Weights of a small class-conditioned image diffusion model: 10400 steps, trained on crops of objects in photos (Visual Genome).
Rows from block 6 of a small class-conditioned image diffusion model, named by matrix and row number. Rows with one number belong to one neuron. Each number is 500 + 40 x the weight over its row's rms, rounded and kept within 0 to 999. All counts start at 0. Numbers have three digits each.
After each neuron's rows are labels from the 100 images, of 14976 (inputs lightly noised), where the neuron reaches its highest value: "colour at peak" is the nearest of a few named colours to the mean colour under the peak. Only what is clearly more common there than usual is listed. The data: crops of objects in photos (Visual Genome).
# fc1: MLP up (model.blocks.6.mlp.fc1.weight, 512x128), inputs 0-63
# fc2: MLP down (model.blocks.6.mlp.fc2.weight, 128x512, transposed), outputs 0-63

fc1.510:448467497532529485493521478523557479531542575465488447451509442436475440525461499489476457431548534450473491546484558470538536480415486529472555525538537486571461469408358465508501448482446530
fc2.510:461443472526495521528435511541560476516522493511528455487506553590541491446580526538495486464499528477585514528502548544563494370487537474519486499497469561527417520437433505521450529482551454
colour at peak: grey

fc1.464:555462480455540553495594493508487447522519457494515461495489542569477479495502475528526502419426546460476515538497489487518445475519522516437474490514499556487458506451505548580506486477428538
fc2.464:491499456424475446482527478490491494483483526432512475502498438486501465502479410507511457563430558486556495467455559553479571443501508537454501471494488485498530461429501510365484596478541552
colour at peak: grey

fc1.57:510435475475510446534448551488502477548478526472491509458496464509564499533461477474396464479542464454540498514487531460442503469566542514504520548496554481509482489503488459499489511510526491
fc2.57:471427477488461517447559554488545471511489470509522546482453506517600575520453489499473463447511524445494467493494530477512502520494510506501504423504522461498561447463479424526529585536496583
colour at peak: brown

fc1.498:558461514532485504420488489533480449477486463526497509479474495439509460511504601463458557435467560532514479450519468464520526390480498547484530544580546531542486491481471462528482517557515456
fc2.498:444500541428502448518516507473443463514452483528491426460485483460522513536569509512479535506477473482496467481534466526499434495475530519521500456540446480517438558495521549374545464494484460
colour at peak: grey

fc1.142:469530488506481406527471521572482532498506470452571487505455488516502505499545498489459475518475431507538536506467479567498516550471517519441479503534453491521436507518527496516513490477507533
fc2.142:503523469505486560513609513513498459453494496426551532472506530480465513523471504524487470507406543453498486459493438502512511466481475469497506508533512514507535545536544538475510507497470467
colour at peak: red

fc1.328:506492542492447530539520502535461503538519570519525499466520530475505435446531441531496552556520461477508548461513567491502516449471503569488496497529448499486472484498502544478452461502535492
fc2.328:547558506511498512447494494504452544609509528513505478467539585502493420515439498499481470554508465519498508477503518489505420540496545532481459557479468505516494577543588570545520458460508511
colour at peak: brown

fc1.373:534520477479436486505503555521484468449489520518533480534527494486505567461401497514427458525493469482494530518469500531455487487534505431520557509523430531462499415446544529458474591564493451
fc2.373:425506491482473526397478513539533545507490527557557531407427499580573587526498475533479482537521482486511533502472509516397481533513431500496512548492573586525472544540498484543574573472561442
colour at peak: black

fc1.237:505447486481380506452475479544490445492492514420500513504450480433564486426473549487529512521561504514456482473482501533496548481406534549450501540485469603543453498431497503451552444474530538
fc2.237:467576503517415532536501492500537541502635495475562462503513456520460575494512472518586517568532461527529464528513572483466475506530458482486475476496508442526448509472541421480510518540517473
colour at peak: grey

fc1.227:485495498507520500477453526480519447440512502485450511577574468515505490493432459521570481542481480500543466461563539498446469480526490511525465506453523533415482426515541473487509488494512469
fc2.227:452491560526533459508526518504496494532494544534487545539478439542546416471512506482522529481499598464520466515452537474378468513526561516491496480540511518516469541422504548474468401504513370
colour at peak: cyan

fc1.419:519483409507488512531479486548451471507526496488451425517444557468511458501458557518405565526614476517488471531506589561529506470484465491502592525551456461488543516513491510485453540489443459
fc2.419:399479482459548458499536503495488520427509531508472497547473447427494450524475512514485459443590531481537505419487475473573465604477506492485497442470471517506494493541500533516482512509512494
colour at peak: black

fc1.343:489488444521485407557482471488498503539493405502509469466422528556476545541445458468552504507526448479469549430544542524520531481477464543524531474614502524476467476527490469495468562510479498
fc2.343:498547523564536471457497491516508547465527521485486550454546490430451568590516522492442534536536502447481461472509565554554369562447509485521486492593478538516519512551528471499498475489576488
colour at peak: red

fc1.106:461501497483555507471433490431529436475545513448538546440472484530510450520469505505524479451491463571493508468455474545577501479483518467464502532560422519500431476523495472450498498544391488
fc2.106:537510493456523502466449492531473440485508500507576517481442519478457539550507520486549509487488481460490445550504440520528537441483465501499508560523493441518441417567557591492502522473580503
colour at peak: red

fc1.308:517427491543470391545513488493488430522541549546541465443507543551478511533461572495499480477492489497499509538485566539487452530521575538435626559597534412493495513462523482454415446511464469
fc2.308:509516522500537449391484526490495508525439535511515534533529508458526517553528526507443494501502479468539538408486626516469435547478495549488487513483462547526425554508522458497507492499553490
colour at peak: red

fc1.89:476472504475491476527537476473523467453529526526521537560561524512521601496386503500477472489530427527514490490501490475460486433533528402540593490591458483451493438506443504514470504561562509
fc2.89:474510488493475512481463462514465425500503486502548497440480513519499566533451550473504563536590440459508543445485522513532415493462537439510469493493396622486451471398445495491530519468503461
colour at peak: black

fc1.52:513469570522491498483572509476536486533470453462536436493440517461518493465503480483539530482403563551477474505421487449468439557514474504500520488458519571481477502546518504402510490469522466
fc2.52:497482521401532475510436524491538575578444550495556519439400541511531464480451486495531486537482544545521470502523485561468478469561470502500507445501517455518497477477507495606476503513543470
colour at peak: cyan

fc1.51:545536505504491490505503447501531449453501515542555482517563468438586496536506418488476526454506537483536506541465508450440577472447476514508528505507471452443461418452501474492484477453565514
fc2.51:588506477454484529539469418536494478545484480459494516493529551536481473480506464476440491529547471522511552372511555492443369529542534528552497543456442560508496494510389506510466501540498560
colour at peak: blue

fc1.121:448469478471370492433462481509537500462467526515485489464512514514528556528536562515515526486494510523482405546495486495470524493487502553558573541525536456515542512522574472501545473468523535
fc2.121:476506512527586570453442429489584545515510508464500457493501459520456455459524566510476512519491366528479511496500506523492478505530511491488507541479464447507545530562488443550580521498494526
colour at peak: grey

fc1.437:562503485491472389548622547564462542466456538609520508516558522485444479486550473442544516515384503528530473484517431518453498484419516514483490498488565466500504555508519488509508548494450493
fc2.437:583484455524449613553633493509479512468430546421487547544475457526504575506478483518511469418435497483564488533478483431488490460531521508521493511473475535506477418503514453496502431492450446
colour at peak: red

fc1.382:460516607488465511480486504421503508482527472547517508509613478447598484411476532506535523542540573492520456499482504480535538569494449540450451456410463575531532493533409506498549547462565544
fc2.382:491532497470527513461542559501498516519525478491464507466439461507480502427471473523461530496594445525517580391514476478535404531531512528478519462462473494448458508535467599516501420502513464
colour at peak: cyan

fc1.205:448494555471502525494524460493512494444538453492516466569542390463546487412465458494459468508483484494468460516515484449480492526515480498519475474463494486475464452526487484545567529476506504
fc2.205:501520507527468591545489457504467490541462528475497516597541463578462411494470511462442550449554639482523447561486460475514527487503519513474504541535488506479477470516523520488428370505448464
colour at peak: cyan

fc1.245:501493447504403483532496557555535431535535521488557546513439513424496459454464525482523516505563485473441517511511583452442483506501661485501581479490443586483433454539516480472521453521516481
fc2.245:508525479501448441498465487474443545527575460485466470524531496469530499532511529514648502554571494517472514476471490467504565539449469535504482438518493509535540527519560479483457513508461458
colour at peak: brown

fc1.443:492505551496502500479487508469489433532495463524514508452462522480504556466550559488466475458484552493492503507450491502498494482516462554466468535460567437489443496480480451467515483440462565
fc2.443:552558520467510516483470499491476395464623474562523528488494489465495544498467498492515544510566550445501478493508433504504612496489518464535491451527460473503537579585522467520528524525501515
colour at peak: white; pink

fc1.165:497484526522576532501557473473429459548553478459512512439498496559453419564515482504527517493522535501516512525569495487584498499487580525442506551475483534449511506493472468434495519556443525
fc2.165:547454536444535447469453504522437577464515508511479511463478499501542462583527462447482502492455460521515564511516565480534500494443483546503521537493450482498439474467556563469526546472484391
colour at peak: white; pink

fc1.288:497507543505532432538534476480510447523534534510502397413497496533524547542483535475571478502489566429553513534567546539570441485483491523482508507496523501479522508489546499507468504445478508
fc2.288:493473485506462529495537441507449458440433547550471519551433526458505575554483499469552447466519470518473538479522597506523484548457504529496494490539429519512461472459550493417493514539516613
colour at peak: orange; red

fc1.12:518395533562550508499504430555548477487535547502482490493501481499468475464486504544536513433490494454483515483521553474485447448514557495478523487522511488572466526556528485372505521529536429
fc2.12:481477486435491555484466394495500553476471484514457518506546513524447460538519570505562453617491506430512500462531530458421518469473453524480501397519466503489550473541470516465475512476495525
colour at peak: brown

fc1.29:492487521512537462463470537536449522549570530534512498500507539475484488535429515505471486481505514507479404476501536481461465578451468540523528472420552493528444544437446509557554499520470598
fc2.29:541480506430484510453515511516490546435534460538514538471482551474518544532526456519442501536569493504473518579453512581488542434519481489509493484505461419515488481459517536493483488486459600
colour at peak: grey

fc1.19:469497504535502582386538497506561497421529541458557511510473427472422495496461477504509486494516477570512491494538500453450530533563489541539508538450495530494498446506525465544548452489441483
fc2.19:516502523478491530573476431512491402505583468472522490552410459531473413412459537490538483488510493467467486451481480603484492480570491483518501526514569474485439566483502572476457471543508419
colour at peak: green

fc1.15:485436526503496451561478476562498466518540544500455493512509492545434511517503496490525469523511515502495535483599534517591500476510521484458588503579546510472479517483492480484447541494441435
fc2.15:489490531569535427442531547495525525475509505500546572474515540474497515554542507491558452462536465518539499449482528493455391559484444522506476487495531499496479525531473473605526560467543467
colour at peak: red

fc1.9:467538533537493443528481389539488566506416519462522470473436483468388506465437580513524553493514453484493467537506602464433549521525552484542488498502409471474476534481477506473467496516537531
fc2.9:512541502479502513446517474486491476541506487532425450525470480486435468440510530531504410554571470459473557435489446518423534480466410481514503536544499531506513458541534532512473494554534540
colour at peak: grey

fc1.110:468434418466507534546550579506519396470494520465416544595517562577461475469494507478484477500502458468455534523472549431483486477467620501517552494473496567484495519484529496460488525521557508
fc2.110:379567489483527500502461503518495568463563498456499470552603487440482543493470540487542517493434586506457501540579540522508551477487457526515500539502469502486536423526573450501462461544465484
colour at peak: brown

fc1.109:522446473533508538523501535519455595482460495496512510483524514496576499469552433510486586481464523452529530496491488477525487545518532551554524470499499531433504504499551512510471524462481553
fc2.109:541485487467499500424594554473403514466488538574538552477494499521547463442484409537502451549417490560503498509500497558497543524540510499481529525492460514516489514511468593509539479459478482
colour at peak: grey

fc1.46:544460608504489421540544550493578526588587486548492482491510531537493529529553532478458486458522461465518498524510561465543508502501541515494498484431526467512528544493470473519469494487459536
fc2.46:587481494508472526531520527508471465464555510517463430578478477554442537507538540524477492473517473500508500460529513584603537516471450439535483476480431517506479436522534453449467477599541495
colour at peak: orange

fc1.16:526463565514531464466471457499462436491532460430455495559443496436506527481543513538478486523570503501465485508479529482487580547467528587418478481508590456494470511515489492461501401474525447
fc2.16:577493498486534478514529514480521400495508536583488583490483433524542539525476559494520471491540519528483486507512517462433486524483494502474472484513486448440545521534462458404484544462428519
colour at peak: pink

fc1.210:413518517497507580416538541477505515474540563511537495533417341496460485519540508474504492525528500460511523502488507479423494495545502527548548551441475501456497499488510484461527518517414531
fc2.210:528563505444505601621481456502471425479535525514502485572437471541486490451491506478509493528516484456478520453574500506543462496587536511515494424622572538467454526477479481516468433508544521
colour at peak: green

fc1.345:484475496503491507544572497476506519455473624597482474495494574522477553477509519495487483466521535497487579557550446478527478469499487455498534512505479515427527518537510450508426469462474494
fc2.345:524560516566471441523475555480495553478480514506500529570478453490460493483496496464541434616494556360532449543482487489525473588482491486514488469515459465512538438537580407553488459477524502
colour at peak: grey

fc1.41:517483488486478461497465487430486490457511441518557460558641622412548509423457483522490487494512499507539454522443517431478488505534500508549414493462483482504435484499478478486499496495566520
fc2.41:467485501497481374497483505510497420563503520493463521504578634507466444488467497473483541495585627522466427540482464520512505486488534542485487538512501525519453493560458484493508399522459459
colour at peak: blue

fc1.433:463514531461467536474513459498450565524500474443547447506451511460452483510458570480534548504563496608509570501516453500383498524480551493525518468460458522481433480523482460490500438508428508
fc2.433:514419499470536390518502513534528424485562448430474496480503516503387457551460525468536543509581479485511493411462462498472522495499505438518513446478494408511513491503492577462470470493513496
colour at peak: yellow; white

fc1.243:529451454572500496512361502547508465537533543466537490470482506473509468408466593523415500495547500462509531526533480473434553458494576524468558512511482529506499442473511474509492542472498461
fc2.243:492496513531445470482564404503498459502464480548550499522535522523437539406491513498482391478519530519529532481500483482457494409555484475488507464507545532485529498471466521662515527509566572
colour at peak: black

fc1.90:498419540502502536404554463550568470565498573514480476456453456545392506524530507480533475490556530535451542514510513585481487486559515497571445517449484523517431508491545450547534527549396527
fc2.90:513520483479488376505521459485508461431506544448489486494436472505464545529583511508474492484591466519494502432477544481508454521601490495472495451500472495468547467445400427462449509544607499
colour at peak: yellow

fc1.65:483526498466502506537481508511506424486483540516540479453610518495617445440481474456468510493484503483466441543609463483488567488489480441516506481451442497477444444517505501540454517452596552
fc2.65:538475493535465433559431526489469588605522505560477481559577526525533487416464475498508542471590540505467525493483476481428510540575618472514512517481506596498436572478518496461500500502558519
colour at peak: blue

fc1.77:503517503470485519496459500530473482422553492476561545519588522388618450424463467439491511513512542513532478565449577465451493489494521529511519492465494516491489452515444483504476509495552510
fc2.77:462521530494536420490514491492511455604517520544478491580617458474467402461449461486513516496508542521500502450485485542473511516551511480502492439522444518512468542503535548395481430491511467
colour at peak: blue; cyan

fc1.70:520519553491460433519522495451496566509491428549532450549584501437526589458502472500504481454500563570550470475498573453487425523499512528505485485438511448496515492491473480461490431501549561
fc2.70:494531494564527544533509524491516390489509512448493462435476532454517622421501423500506519474593478543478481447496508576537416481535498564485509489507452445468499562472441554472532468499533492
colour at peak: blue; cyan

fc1.101:518484547510491523471551589470467541570494538532517476476493479537456391498542509510516559491482585504538547480585455511482436438449552543520463473470522508478465527514486492515467490461501477
fc2.101:556468520410458468546586511486460469459490445513515497558426536497506477459498353462470544485510513547515506458515530472564516542562548479445531433467472510494483486455496547528503498523533470
colour at peak: orange

fc1.20:480483568449537512473491511504447497464557487472534500492516484467569477490464486542467514528598513440488427491467424531385572476510400529471545526476518499456468453531603507559528519512542465
fc2.20:516541500491518509490423510501475409555572466556479565466449516466521474525470456486450453459544517506431506484466434503403484562535541522497502465514444532496478463508459560380494533547481551
colour at peak: grey

fc1.486:443500529526511530533427533515528510471426484507518498507549514482598503505448484512459460485547503491543532460532492479535584499527400569517512548546531542520527453569455511483478537492498466
fc2.486:491454474537521469525516541493500443582485512406549553525551488523555504537498424447467540531524533465483494496529540470530428533513610490506439477490486450482491530557482524549526476490495473
colour at peak: grey

fc1.461:504511577541515532446452464549525544595432434502514470473480511493446476467521541499539548515521541513516518490543454462546575497471504481474452522447485541511449514565514542463519541492466495
fc2.461:523493547575547469503526518474523519504449488515496509522529468527475461478449514463499515486598429525505564451451509539487422494501578499507508476513456532472573558504497483548479455515523434
colour at peak: white

fc1.139:469476533465512486539465541477542554545488455489535503520533481473473533388451553515491518393445554504491461526488503497542481515521506480463495485429419481503481507450447509483486531543468553
fc2.139:535476478490469558537440446495514451522497517494533479385471527595599475472514492522485511469432375554494537517537483494556507460489474445502482463494466424466489497659515505494465534532476539
colour at peak: white; cyan

fc1.248:560587568451496527492528499487512519562500517554460468462553516506500498510584484546537527473513554522517463522459391550545503501497412506505504532463543406509506507507520525520483470512481490
fc2.248:691506496450471469432458490503544432557501484555480504465516553467490482491474530517496523573558462509466470523505454428500564549521509504494508496506549538492484515559530469509521537553512436
colour at peak: pink

fc1.246:557494567451473480501524434529515531448532563500609536530439530512412502558503517521577528513486522544538487504522486417416414458512516481456467490447468391549471486488544484513448465517516518
fc2.246:555475545457521476460566462513578435510623524489495457492496497472449410521513439480588469542568474507501499491507458551509561488492508564507495482420516509505505461552499482438515524508474548
colour at peak: white

fc1.296:536465504525483504516466540508418511470510540464563493477497487459518476500467503494462482579481497475536539472483488533522422484490516505554514581527486536487514496494476443450551532537523423
fc2.296:421496456512518548445503513468509553500530557512580543433427476571541540544490505514448499487509523532508516500485464434443544545536594526513472512534522514527511521495466544547573487405473448
colour at peak: black