From a checkpoint of a small class-conditioned image diffusion model.
Model: 6.54M parameters, norm layernorm, activation relu, patch size [2, 2], width 128.
Training: adamw at rate 0.0025, 10400 steps, batches of 128.
Data: trained on crops of objects in photos (Visual Genome), 123503 training examples, 10.8 epochs.
Rows from block 13 of a small class-conditioned image diffusion model, named by matrix and row number. Rows with one number belong to one neuron. Each number is 50 + 10 x the weight over its row's rms, rounded and kept within 0 to 99. All counts start at 0.
After each neuron's rows are labels from the 100 images, of 14976 (inputs lightly noised), where the neuron reaches its highest value: "peak at" is the part of the image that holds the peak; "colour at peak" is the nearest of a few named colours to the mean colour under the peak. Only what is clearly more common there than usual is listed. The data: crops of objects in photos (Visual Genome). In brackets: how many of the 100.
# fc1: MLP up (model.blocks.13.mlp.fc1.weight, 512x128), inputs 0-63
# fc2: MLP down (model.blocks.13.mlp.fc2.weight, 128x512, transposed), outputs 0-63

fc1.81:50 61 41 53 65 39 39 47 73 52 61 38 58 50 56 38 50 30 46 31 44 35 46 43 37 62 44 53 38 68 70 49 34 44 37 56 59 53 41 47 47 28 58 38 67 55 44 47 42 41 47 38 55 34 61 56 37 46 39 52 41 49 59 46
fc2.81:53 50 44 64 43 54 37 47 56 69 32 57 46 49 69 23 39 46 51 39 47 58 64 50 69 46 49 40 46 41 61 63 47 55 38 49 56 48 47 58 57 56 59 74 48 64 44 47 46 54 67 47 53 42 50 35 67 39 52 32 62 68 48 64
peak at: middle left (33)
colour at peak: grey (67)

fc1.337:65 58 55 49 65 43 57 56 49 46 46 39 43 51 59 46 49 45 61 60 59 43 44 57 48 44 48 53 61 58 44 68 36 60 37 45 35 48 53 40 44 35 61 53 34 48 45 45 57 55 54 64 42 67 56 55 65 50 45 40 56 57 44 33
fc2.337:44 39 56 55 38 53 81 39 50 42 51 30 52 49 52 50 46 49 46 33 52 59 53 49 42 44 52 47 39 55 61 69 49 56 54 41 62 46 41 53 62 47 51 51 53 73 53 48 66 19 67 58 39 37 45 78 44 45 42 50 40 43 59 47
peak at: top right (29)
colour at peak: white (87)

fc1.275:54 69 63 43 42 41 42 36 54 56 56 37 68 52 61 52 47 27 65 60 44 48 57 45 45 60 51 52 36 35 56 57 56 51 55 58 50 44 40 45 62 44 44 60 36 41 45 42 35 35 36 57 46 48 46 61 69 44 58 49 49 55 47 49
fc2.275:53 54 53 46 47 29 77 43 45 44 51 54 53 55 50 57 41 41 61 63 69 54 50 56 44 37 39 61 32 41 55 85 32 52 55 37 64 62 49 47 52 39 53 67 57 37 57 43 71 55 47 81 60 44 56 38 45 49 63 56 42 39 46 48
peak at: top centre (35)
colour at peak: pink (29); white (27)

fc1.384:43 52 42 54 52 45 36 50 50 64 45 48 51 71 38 42 44 50 34 38 57 63 69 50 51 52 52 41 52 57 48 41 45 34 75 41 45 54 50 64 47 58 47 48 59 49 62 54 45 79 54 66 45 42 42 43 50 34 59 27 53 39 53 56
fc2.384:43 41 51 56 65 44 32 51 48 56 49 68 50 52 52 42 52 53 49 43 52 39 55 39 64 52 64 46 55 30 47 46 52 50 57 34 23 53 85 50 48 55 53 53 50 42 48 50 64 38 50 51 55 47 62 44 34 37 36 60 49 49 39 52
peak at: top right (25)
colour at peak: brown (66)

fc1.463:38 28 56 58 72 76 57 63 56 40 65 61 51 70 54 56 55 52 51 54 46 66 56 55 71 44 57 56 67 52 43 29 61 52 54 43 52 48 61 67 60 37 53 55 60 57 66 57 62 59 46 45 50 49 58 48 41 67 55 66 39 73 42 52
fc2.463:54 49 51 49 49 46 56 45 57 36 48 53 56 43 46 62 58 48 58 50 55 55 47 51 43 51 33 52 56 36 63 36 47 48 48 45 46 47 30 57 43 71 52 33 40 52 47 51 41 50 50 47 58 53 52 71 58 38 49 57 57 37 50 54
peak at: middle right (30)
colour at peak: brown (65)

fc1.314:41 49 35 46 46 54 45 49 40 44 47 48 60 45 56 46 58 53 54 70 64 31 57 46 47 46 47 57 75 43 38 45 50 40 51 59 52 64 51 40 46 52 53 44 42 43 44 28 47 61 48 70 42 56 49 50 48 55 73 44 30 53 30 48
fc2.314:47 64 40 47 45 54 61 31 40 51 51 44 53 70 68 67 58 41 48 56 54 54 45 46 60 51 49 43 64 61 63 73 45 56 42 41 51 30 56 57 49 40 41 53 45 57 40 42 34 52 70 69 54 38 62 48 49 60 35 44 69 57 60 44
peak at: top centre (34); bottom centre (28)
colour at peak: grey (63)

fc1.49:55 60 40 57 61 48 41 46 67 49 66 32 38 61 49 57 36 57 60 62 45 54 72 47 46 43 49 35 66 57 52 39 37 38 67 50 51 37 45 48 54 38 49 64 52 39 59 56 44 45 37 43 57 60 48 63 47 48 43 55 52 38 52 51
fc2.49:56 30 44 57 48 59 46 51 59 53 41 35 43 61 45 53 58 48 68 57 39 50 39 51 55 53 63 52 57 57 58 42 33 38 40 46 41 59 58 45 41 49 61 34 45 47 50 47 53 39 31 18 64 40 62 39 61 52 52 41 49 52 34 40
peak at: top right (30)
colour at peak: blue (55)

fc1.392:42 59 39 58 42 17 58 44 68 56 42 48 59 58 55 49 57 53 41 49 67 62 40 43 48 48 62 40 32 53 62 50 39 49 52 47 70 43 37 60 40 39 56 36 53 42 24 50 56 62 59 58 53 41 46 52 57 80 50 37 44 49 56 52
fc2.392:41 45 52 43 53 58 53 51 51 37 58 55 54 66 44 52 55 51 51 53 30 27 59 46 42 42 53 53 40 50 69 39 61 29 42 43 51 51 49 44 56 40 61 41 51 38 46 48 48 61 43 40 62 49 69 54 49 46 39 44 48 44 54 46
peak at: middle left (28)
colour at peak: pink (27)

fc1.270:52 62 45 51 40 53 50 39 45 62 43 53 66 52 56 50 54 51 59 39 54 59 55 45 35 59 42 35 62 38 36 53 49 31 56 47 39 52 57 56 50 54 48 54 55 61 61 65 75 48 60 42 65 49 33 51 44 36 46 48 46 30 40 50
fc2.270:56 54 56 55 46 45 54 52 52 56 41 63 60 61 56 31 49 56 51 47 52 44 54 30 62 45 45 52 68 55 45 44 53 57 45 35 30 55 69 47 30 72 50 47 49 56 62 52 79 54 62 47 34 70 49 37 49 61 46 46 42 72 53 43
peak at: centre (32)
colour at peak: red (30)

fc1.257:55 56 63 56 51 45 47 46 55 51 50 36 61 48 54 46 56 60 51 45 54 38 62 36 56 50 65 54 65 40 58 48 50 55 46 34 41 65 50 55 61 64 61 34 58 45 38 59 52 39 52 62 43 49 29 47 44 37 41 44 64 69 32 61
fc2.257:57 65 45 48 68 60 40 47 47 55 48 39 45 54 54 59 59 60 44 54 56 53 36 54 60 53 41 44 77 60 49 58 31 38 33 40 58 54 49 57 38 49 33 49 63 30 53 44 36 55 50 69 37 43 57 41 41 49 55 59 56 64 39 57
peak at: top centre (32)
colour at peak: grey (89)

fc1.485:35 55 50 66 50 61 36 55 61 50 64 46 41 62 61 55 55 19 47 42 39 37 44 42 63 44 45 35 52 61 64 54 45 55 70 39 26 48 55 56 47 52 46 54 59 34 54 53 47 43 50 57 37 54 48 51 55 47 51 53 38 52 56 35
fc2.485:61 46 48 56 60 63 36 47 48 51 44 51 65 43 45 38 60 45 44 40 62 28 42 48 40 68 67 47 48 65 46 58 22 51 61 63 36 65 56 46 46 63 49 29 46 42 49 53 30 56 28 40 61 46 54 46 44 45 53 33 54 53 43 39
peak at: middle left (30)
colour at peak: yellow (52)

fc1.272:61 64 61 54 58 42 29 30 50 35 34 38 62 50 45 58 59 25 60 42 36 51 39 51 43 43 40 47 49 42 56 65 50 41 47 66 55 43 54 41 49 61 62 38 49 51 47 48 60 33 34 70 41 50 71 54 56 43 40 37 53 47 38 48
fc2.272:54 38 43 52 43 60 47 49 50 46 40 40 46 44 51 42 32 41 47 59 40 42 47 56 40 51 71 53 29 59 57 69 28 53 56 49 68 50 37 52 54 46 42 44 36 61 46 46 63 47 49 54 43 47 49 54 46 51 62 43 58 37 50 48
peak at: top left (25)
colour at peak: white (48)

fc1.134:54 45 53 30 48 48 50 51 39 59 46 34 65 37 59 66 37 39 51 47 46 69 53 55 47 39 46 50 51 49 39 41 35 55 62 49 51 58 40 57 49 39 50 55 48 60 37 43 50 68 25 53 55 55 58 43 60 43 58 62 48 40 62 39
fc2.134:56 42 37 49 55 52 58 52 44 51 48 41 64 59 51 27 42 40 51 56 41 61 61 26 64 55 38 43 34 55 54 43 82 70 46 47 46 34 60 66 50 35 63 52 63 61 45 52 72 46 37 48 56 57 50 39 48 55 52 53 61 44 50 52
peak at: centre (37)
colour at peak: red (27); pink (25)

fc1.224:51 42 47 31 39 37 42 56 61 54 52 38 55 62 57 61 50 30 34 47 63 46 37 53 81 64 57 63 42 69 43 30 59 57 34 45 58 58 52 54 36 43 45 55 53 67 46 59 40 57 54 41 41 53 61 42 50 62 44 56 40 50 61 40
fc2.224:52 49 42 15 61 56 42 73 39 54 46 57 39 56 63 41 46 40 53 50 47 58 56 57 28 40 54 46 39 50 59 37 50 40 43 74 55 37 27 52 65 49 74 52 44 36 50 47 44 52 68 43 45 48 46 42 46 64 47 37 29 56 47 59
peak at: middle left (39)
colour at peak: grey (60)

fc1.417:57 51 60 58 44 54 56 57 40 62 60 60 59 64 56 61 48 52 39 51 60 58 53 40 37 39 50 55 75 67 55 41 45 54 58 56 39 51 48 53 63 34 61 55 47 42 53 51 33 62 38 43 78 63 57 59 46 54 49 50 34 57 43 45
fc2.417:48 48 42 49 45 46 70 60 32 47 45 60 42 52 56 51 47 37 56 54 57 58 41 55 52 69 48 40 47 52 43 49 27 42 42 50 46 34 44 62 41 45 66 61 49 58 42 51 40 61 45 56 48 49 56 46 63 64 51 34 45 55 55 46
peak at: bottom centre (30)
colour at peak: grey (64)

fc1.111:47 56 62 38 44 58 46 49 52 30 36 25 52 53 58 43 48 52 56 59 48 48 49 49 46 56 40 54 41 44 40 63 52 47 62 47 40 48 26 60 61 51 42 53 40 36 24 49 59 40 42 71 44 48 47 43 51 48 34 39 60 48 48 54
fc2.111:48 57 55 46 47 52 48 46 51 33 64 29 46 57 25 79 53 52 63 44 49 45 43 50 62 41 38 49 58 48 52 59 35 40 49 43 58 68 46 42 30 48 50 30 40 43 51 51 53 70 22 57 55 54 61 64 52 43 48 61 41 52 62 57
peak at: top centre (28)
colour at peak: pink (50)

fc1.216:56 55 61 41 61 49 41 46 62 43 25 44 50 28 39 56 36 57 45 51 52 37 55 45 48 37 52 38 61 34 40 54 54 31 68 35 55 45 49 37 39 33 57 71 54 55 53 63 39 55 58 57 51 57 55 45 45 42 40 42 62 51 31 38
fc2.216:42 45 53 55 22 43 57 55 56 39 53 40 48 62 52 66 65 41 55 56 32 47 60 39 42 61 59 37 48 45 45 63 55 55 35 40 43 64 41 38 50 48 65 38 21 55 56 43 65 45 49 52 61 48 61 51 60 54 47 56 35 44 56 34
peak at: top centre (29)
colour at peak: grey (62)

fc1.365:45 53 55 42 53 45 58 39 43 44 44 51 62 69 47 54 36 39 43 62 45 36 56 50 44 55 57 68 38 37 36 78 41 63 53 65 50 54 46 49 55 64 50 50 57 55 52 34 46 45 48 61 49 35 59 43 70 56 44 57 42 59 50 47
fc2.365:60 49 49 57 55 53 57 41 41 54 50 48 61 32 47 38 48 42 47 55 42 46 65 44 46 53 59 53 43 61 47 55 67 40 37 64 35 39 45 51 51 52 62 45 46 35 45 55 60 48 49 46 57 64 54 60 72 50 65 52 72 47 43 54
peak at: centre (39)
colour at peak: white (55); pink (28)

fc1.201:61 40 55 47 55 29 49 38 52 53 65 29 68 72 46 57 41 41 69 47 48 55 53 50 70 65 47 51 66 59 35 39 38 56 47 53 39 57 50 59 62 08 59 48 63 47 63 41 57 49 53 49 50 57 48 53 55 57 34 41 56 60 56 42
fc2.201:52 57 42 61 56 64 40 51 33 54 40 40 54 50 63 55 55 46 35 60 45 55 58 50 43 67 74 56 59 26 32 39 60 54 55 50 45 35 49 59 41 43 55 49 30 38 54 40 46 42 54 53 53 39 57 28 49 45 49 48 49 58 49 25
peak at: middle left (36)
colour at peak: grey (66)

fc1.72:53 73 40 50 46 49 35 53 59 51 43 32 43 48 43 56 52 62 52 48 63 48 53 30 47 60 48 51 72 36 53 39 40 56 45 57 55 60 36 60 62 42 57 42 64 31 35 53 30 56 54 59 23 49 59 46 66 48 46 51 41 53 46 55
fc2.72:48 41 49 59 47 51 44 42 49 53 52 31 52 50 46 70 51 44 43 48 44 53 39 60 52 52 45 41 79 60 57 59 38 46 40 37 53 52 45 54 40 72 44 51 36 46 43 50 49 36 68 41 44 42 46 43 48 58 45 50 53 68 48 54
peak at: top centre (34)
colour at peak: grey (62)

fc1.161:56 56 47 59 50 46 44 43 46 30 62 43 58 60 46 59 54 48 55 52 47 53 49 52 63 47 25 39 61 40 39 54 61 65 40 55 64 72 52 36 59 68 23 44 45 51 49 53 43 40 47 29 36 51 59 47 45 45 39 54 45 50 52 51
fc2.161:39 48 40 45 69 55 34 48 46 44 44 70 36 44 53 52 59 38 69 46 64 40 41 48 63 69 68 45 58 75 48 70 42 39 62 48 47 46 45 40 31 52 45 44 45 44 46 49 59 54 26 38 51 43 62 39 56 33 58 61 44 53 42 68
peak at: top left (28)
colour at peak: grey (66)

fc1.387:37 42 48 25 61 49 41 39 41 24 57 47 52 55 40 63 33 53 50 46 46 32 43 53 64 59 43 46 55 47 42 52 54 61 70 33 54 68 51 49 56 70 52 60 39 44 50 40 71 51 51 45 43 48 61 41 49 41 42 46 46 39 40 50
fc2.387:41 39 51 51 64 52 27 49 45 50 44 54 54 51 58 45 62 50 59 51 53 46 43 47 37 45 49 62 55 49 53 51 66 50 55 76 47 44 50 49 55 61 50 44 74 36 59 55 50 50 40 44 48 40 58 65 39 53 31 54 56 47 38 55
peak at: top centre (36)
colour at peak: grey (62)

fc1.250:47 43 47 60 54 51 61 53 43 48 46 63 56 34 44 75 54 38 38 50 50 65 47 39 43 65 41 52 55 35 51 45 42 38 69 56 41 46 46 62 41 64 53 57 53 40 45 43 23 26 70 39 60 71 69 46 60 42 53 43 48 57 61 49
fc2.250:57 50 42 53 64 47 73 56 64 49 62 68 54 58 35 32 43 43 46 48 51 42 41 43 27 55 47 51 36 48 43 36 47 52 51 48 29 63 59 62 60 71 40 48 54 32 55 52 58 65 55 39 50 47 51 55 31 65 48 55 50 29 56 68
peak at: bottom centre (38)
colour at peak: grey (64)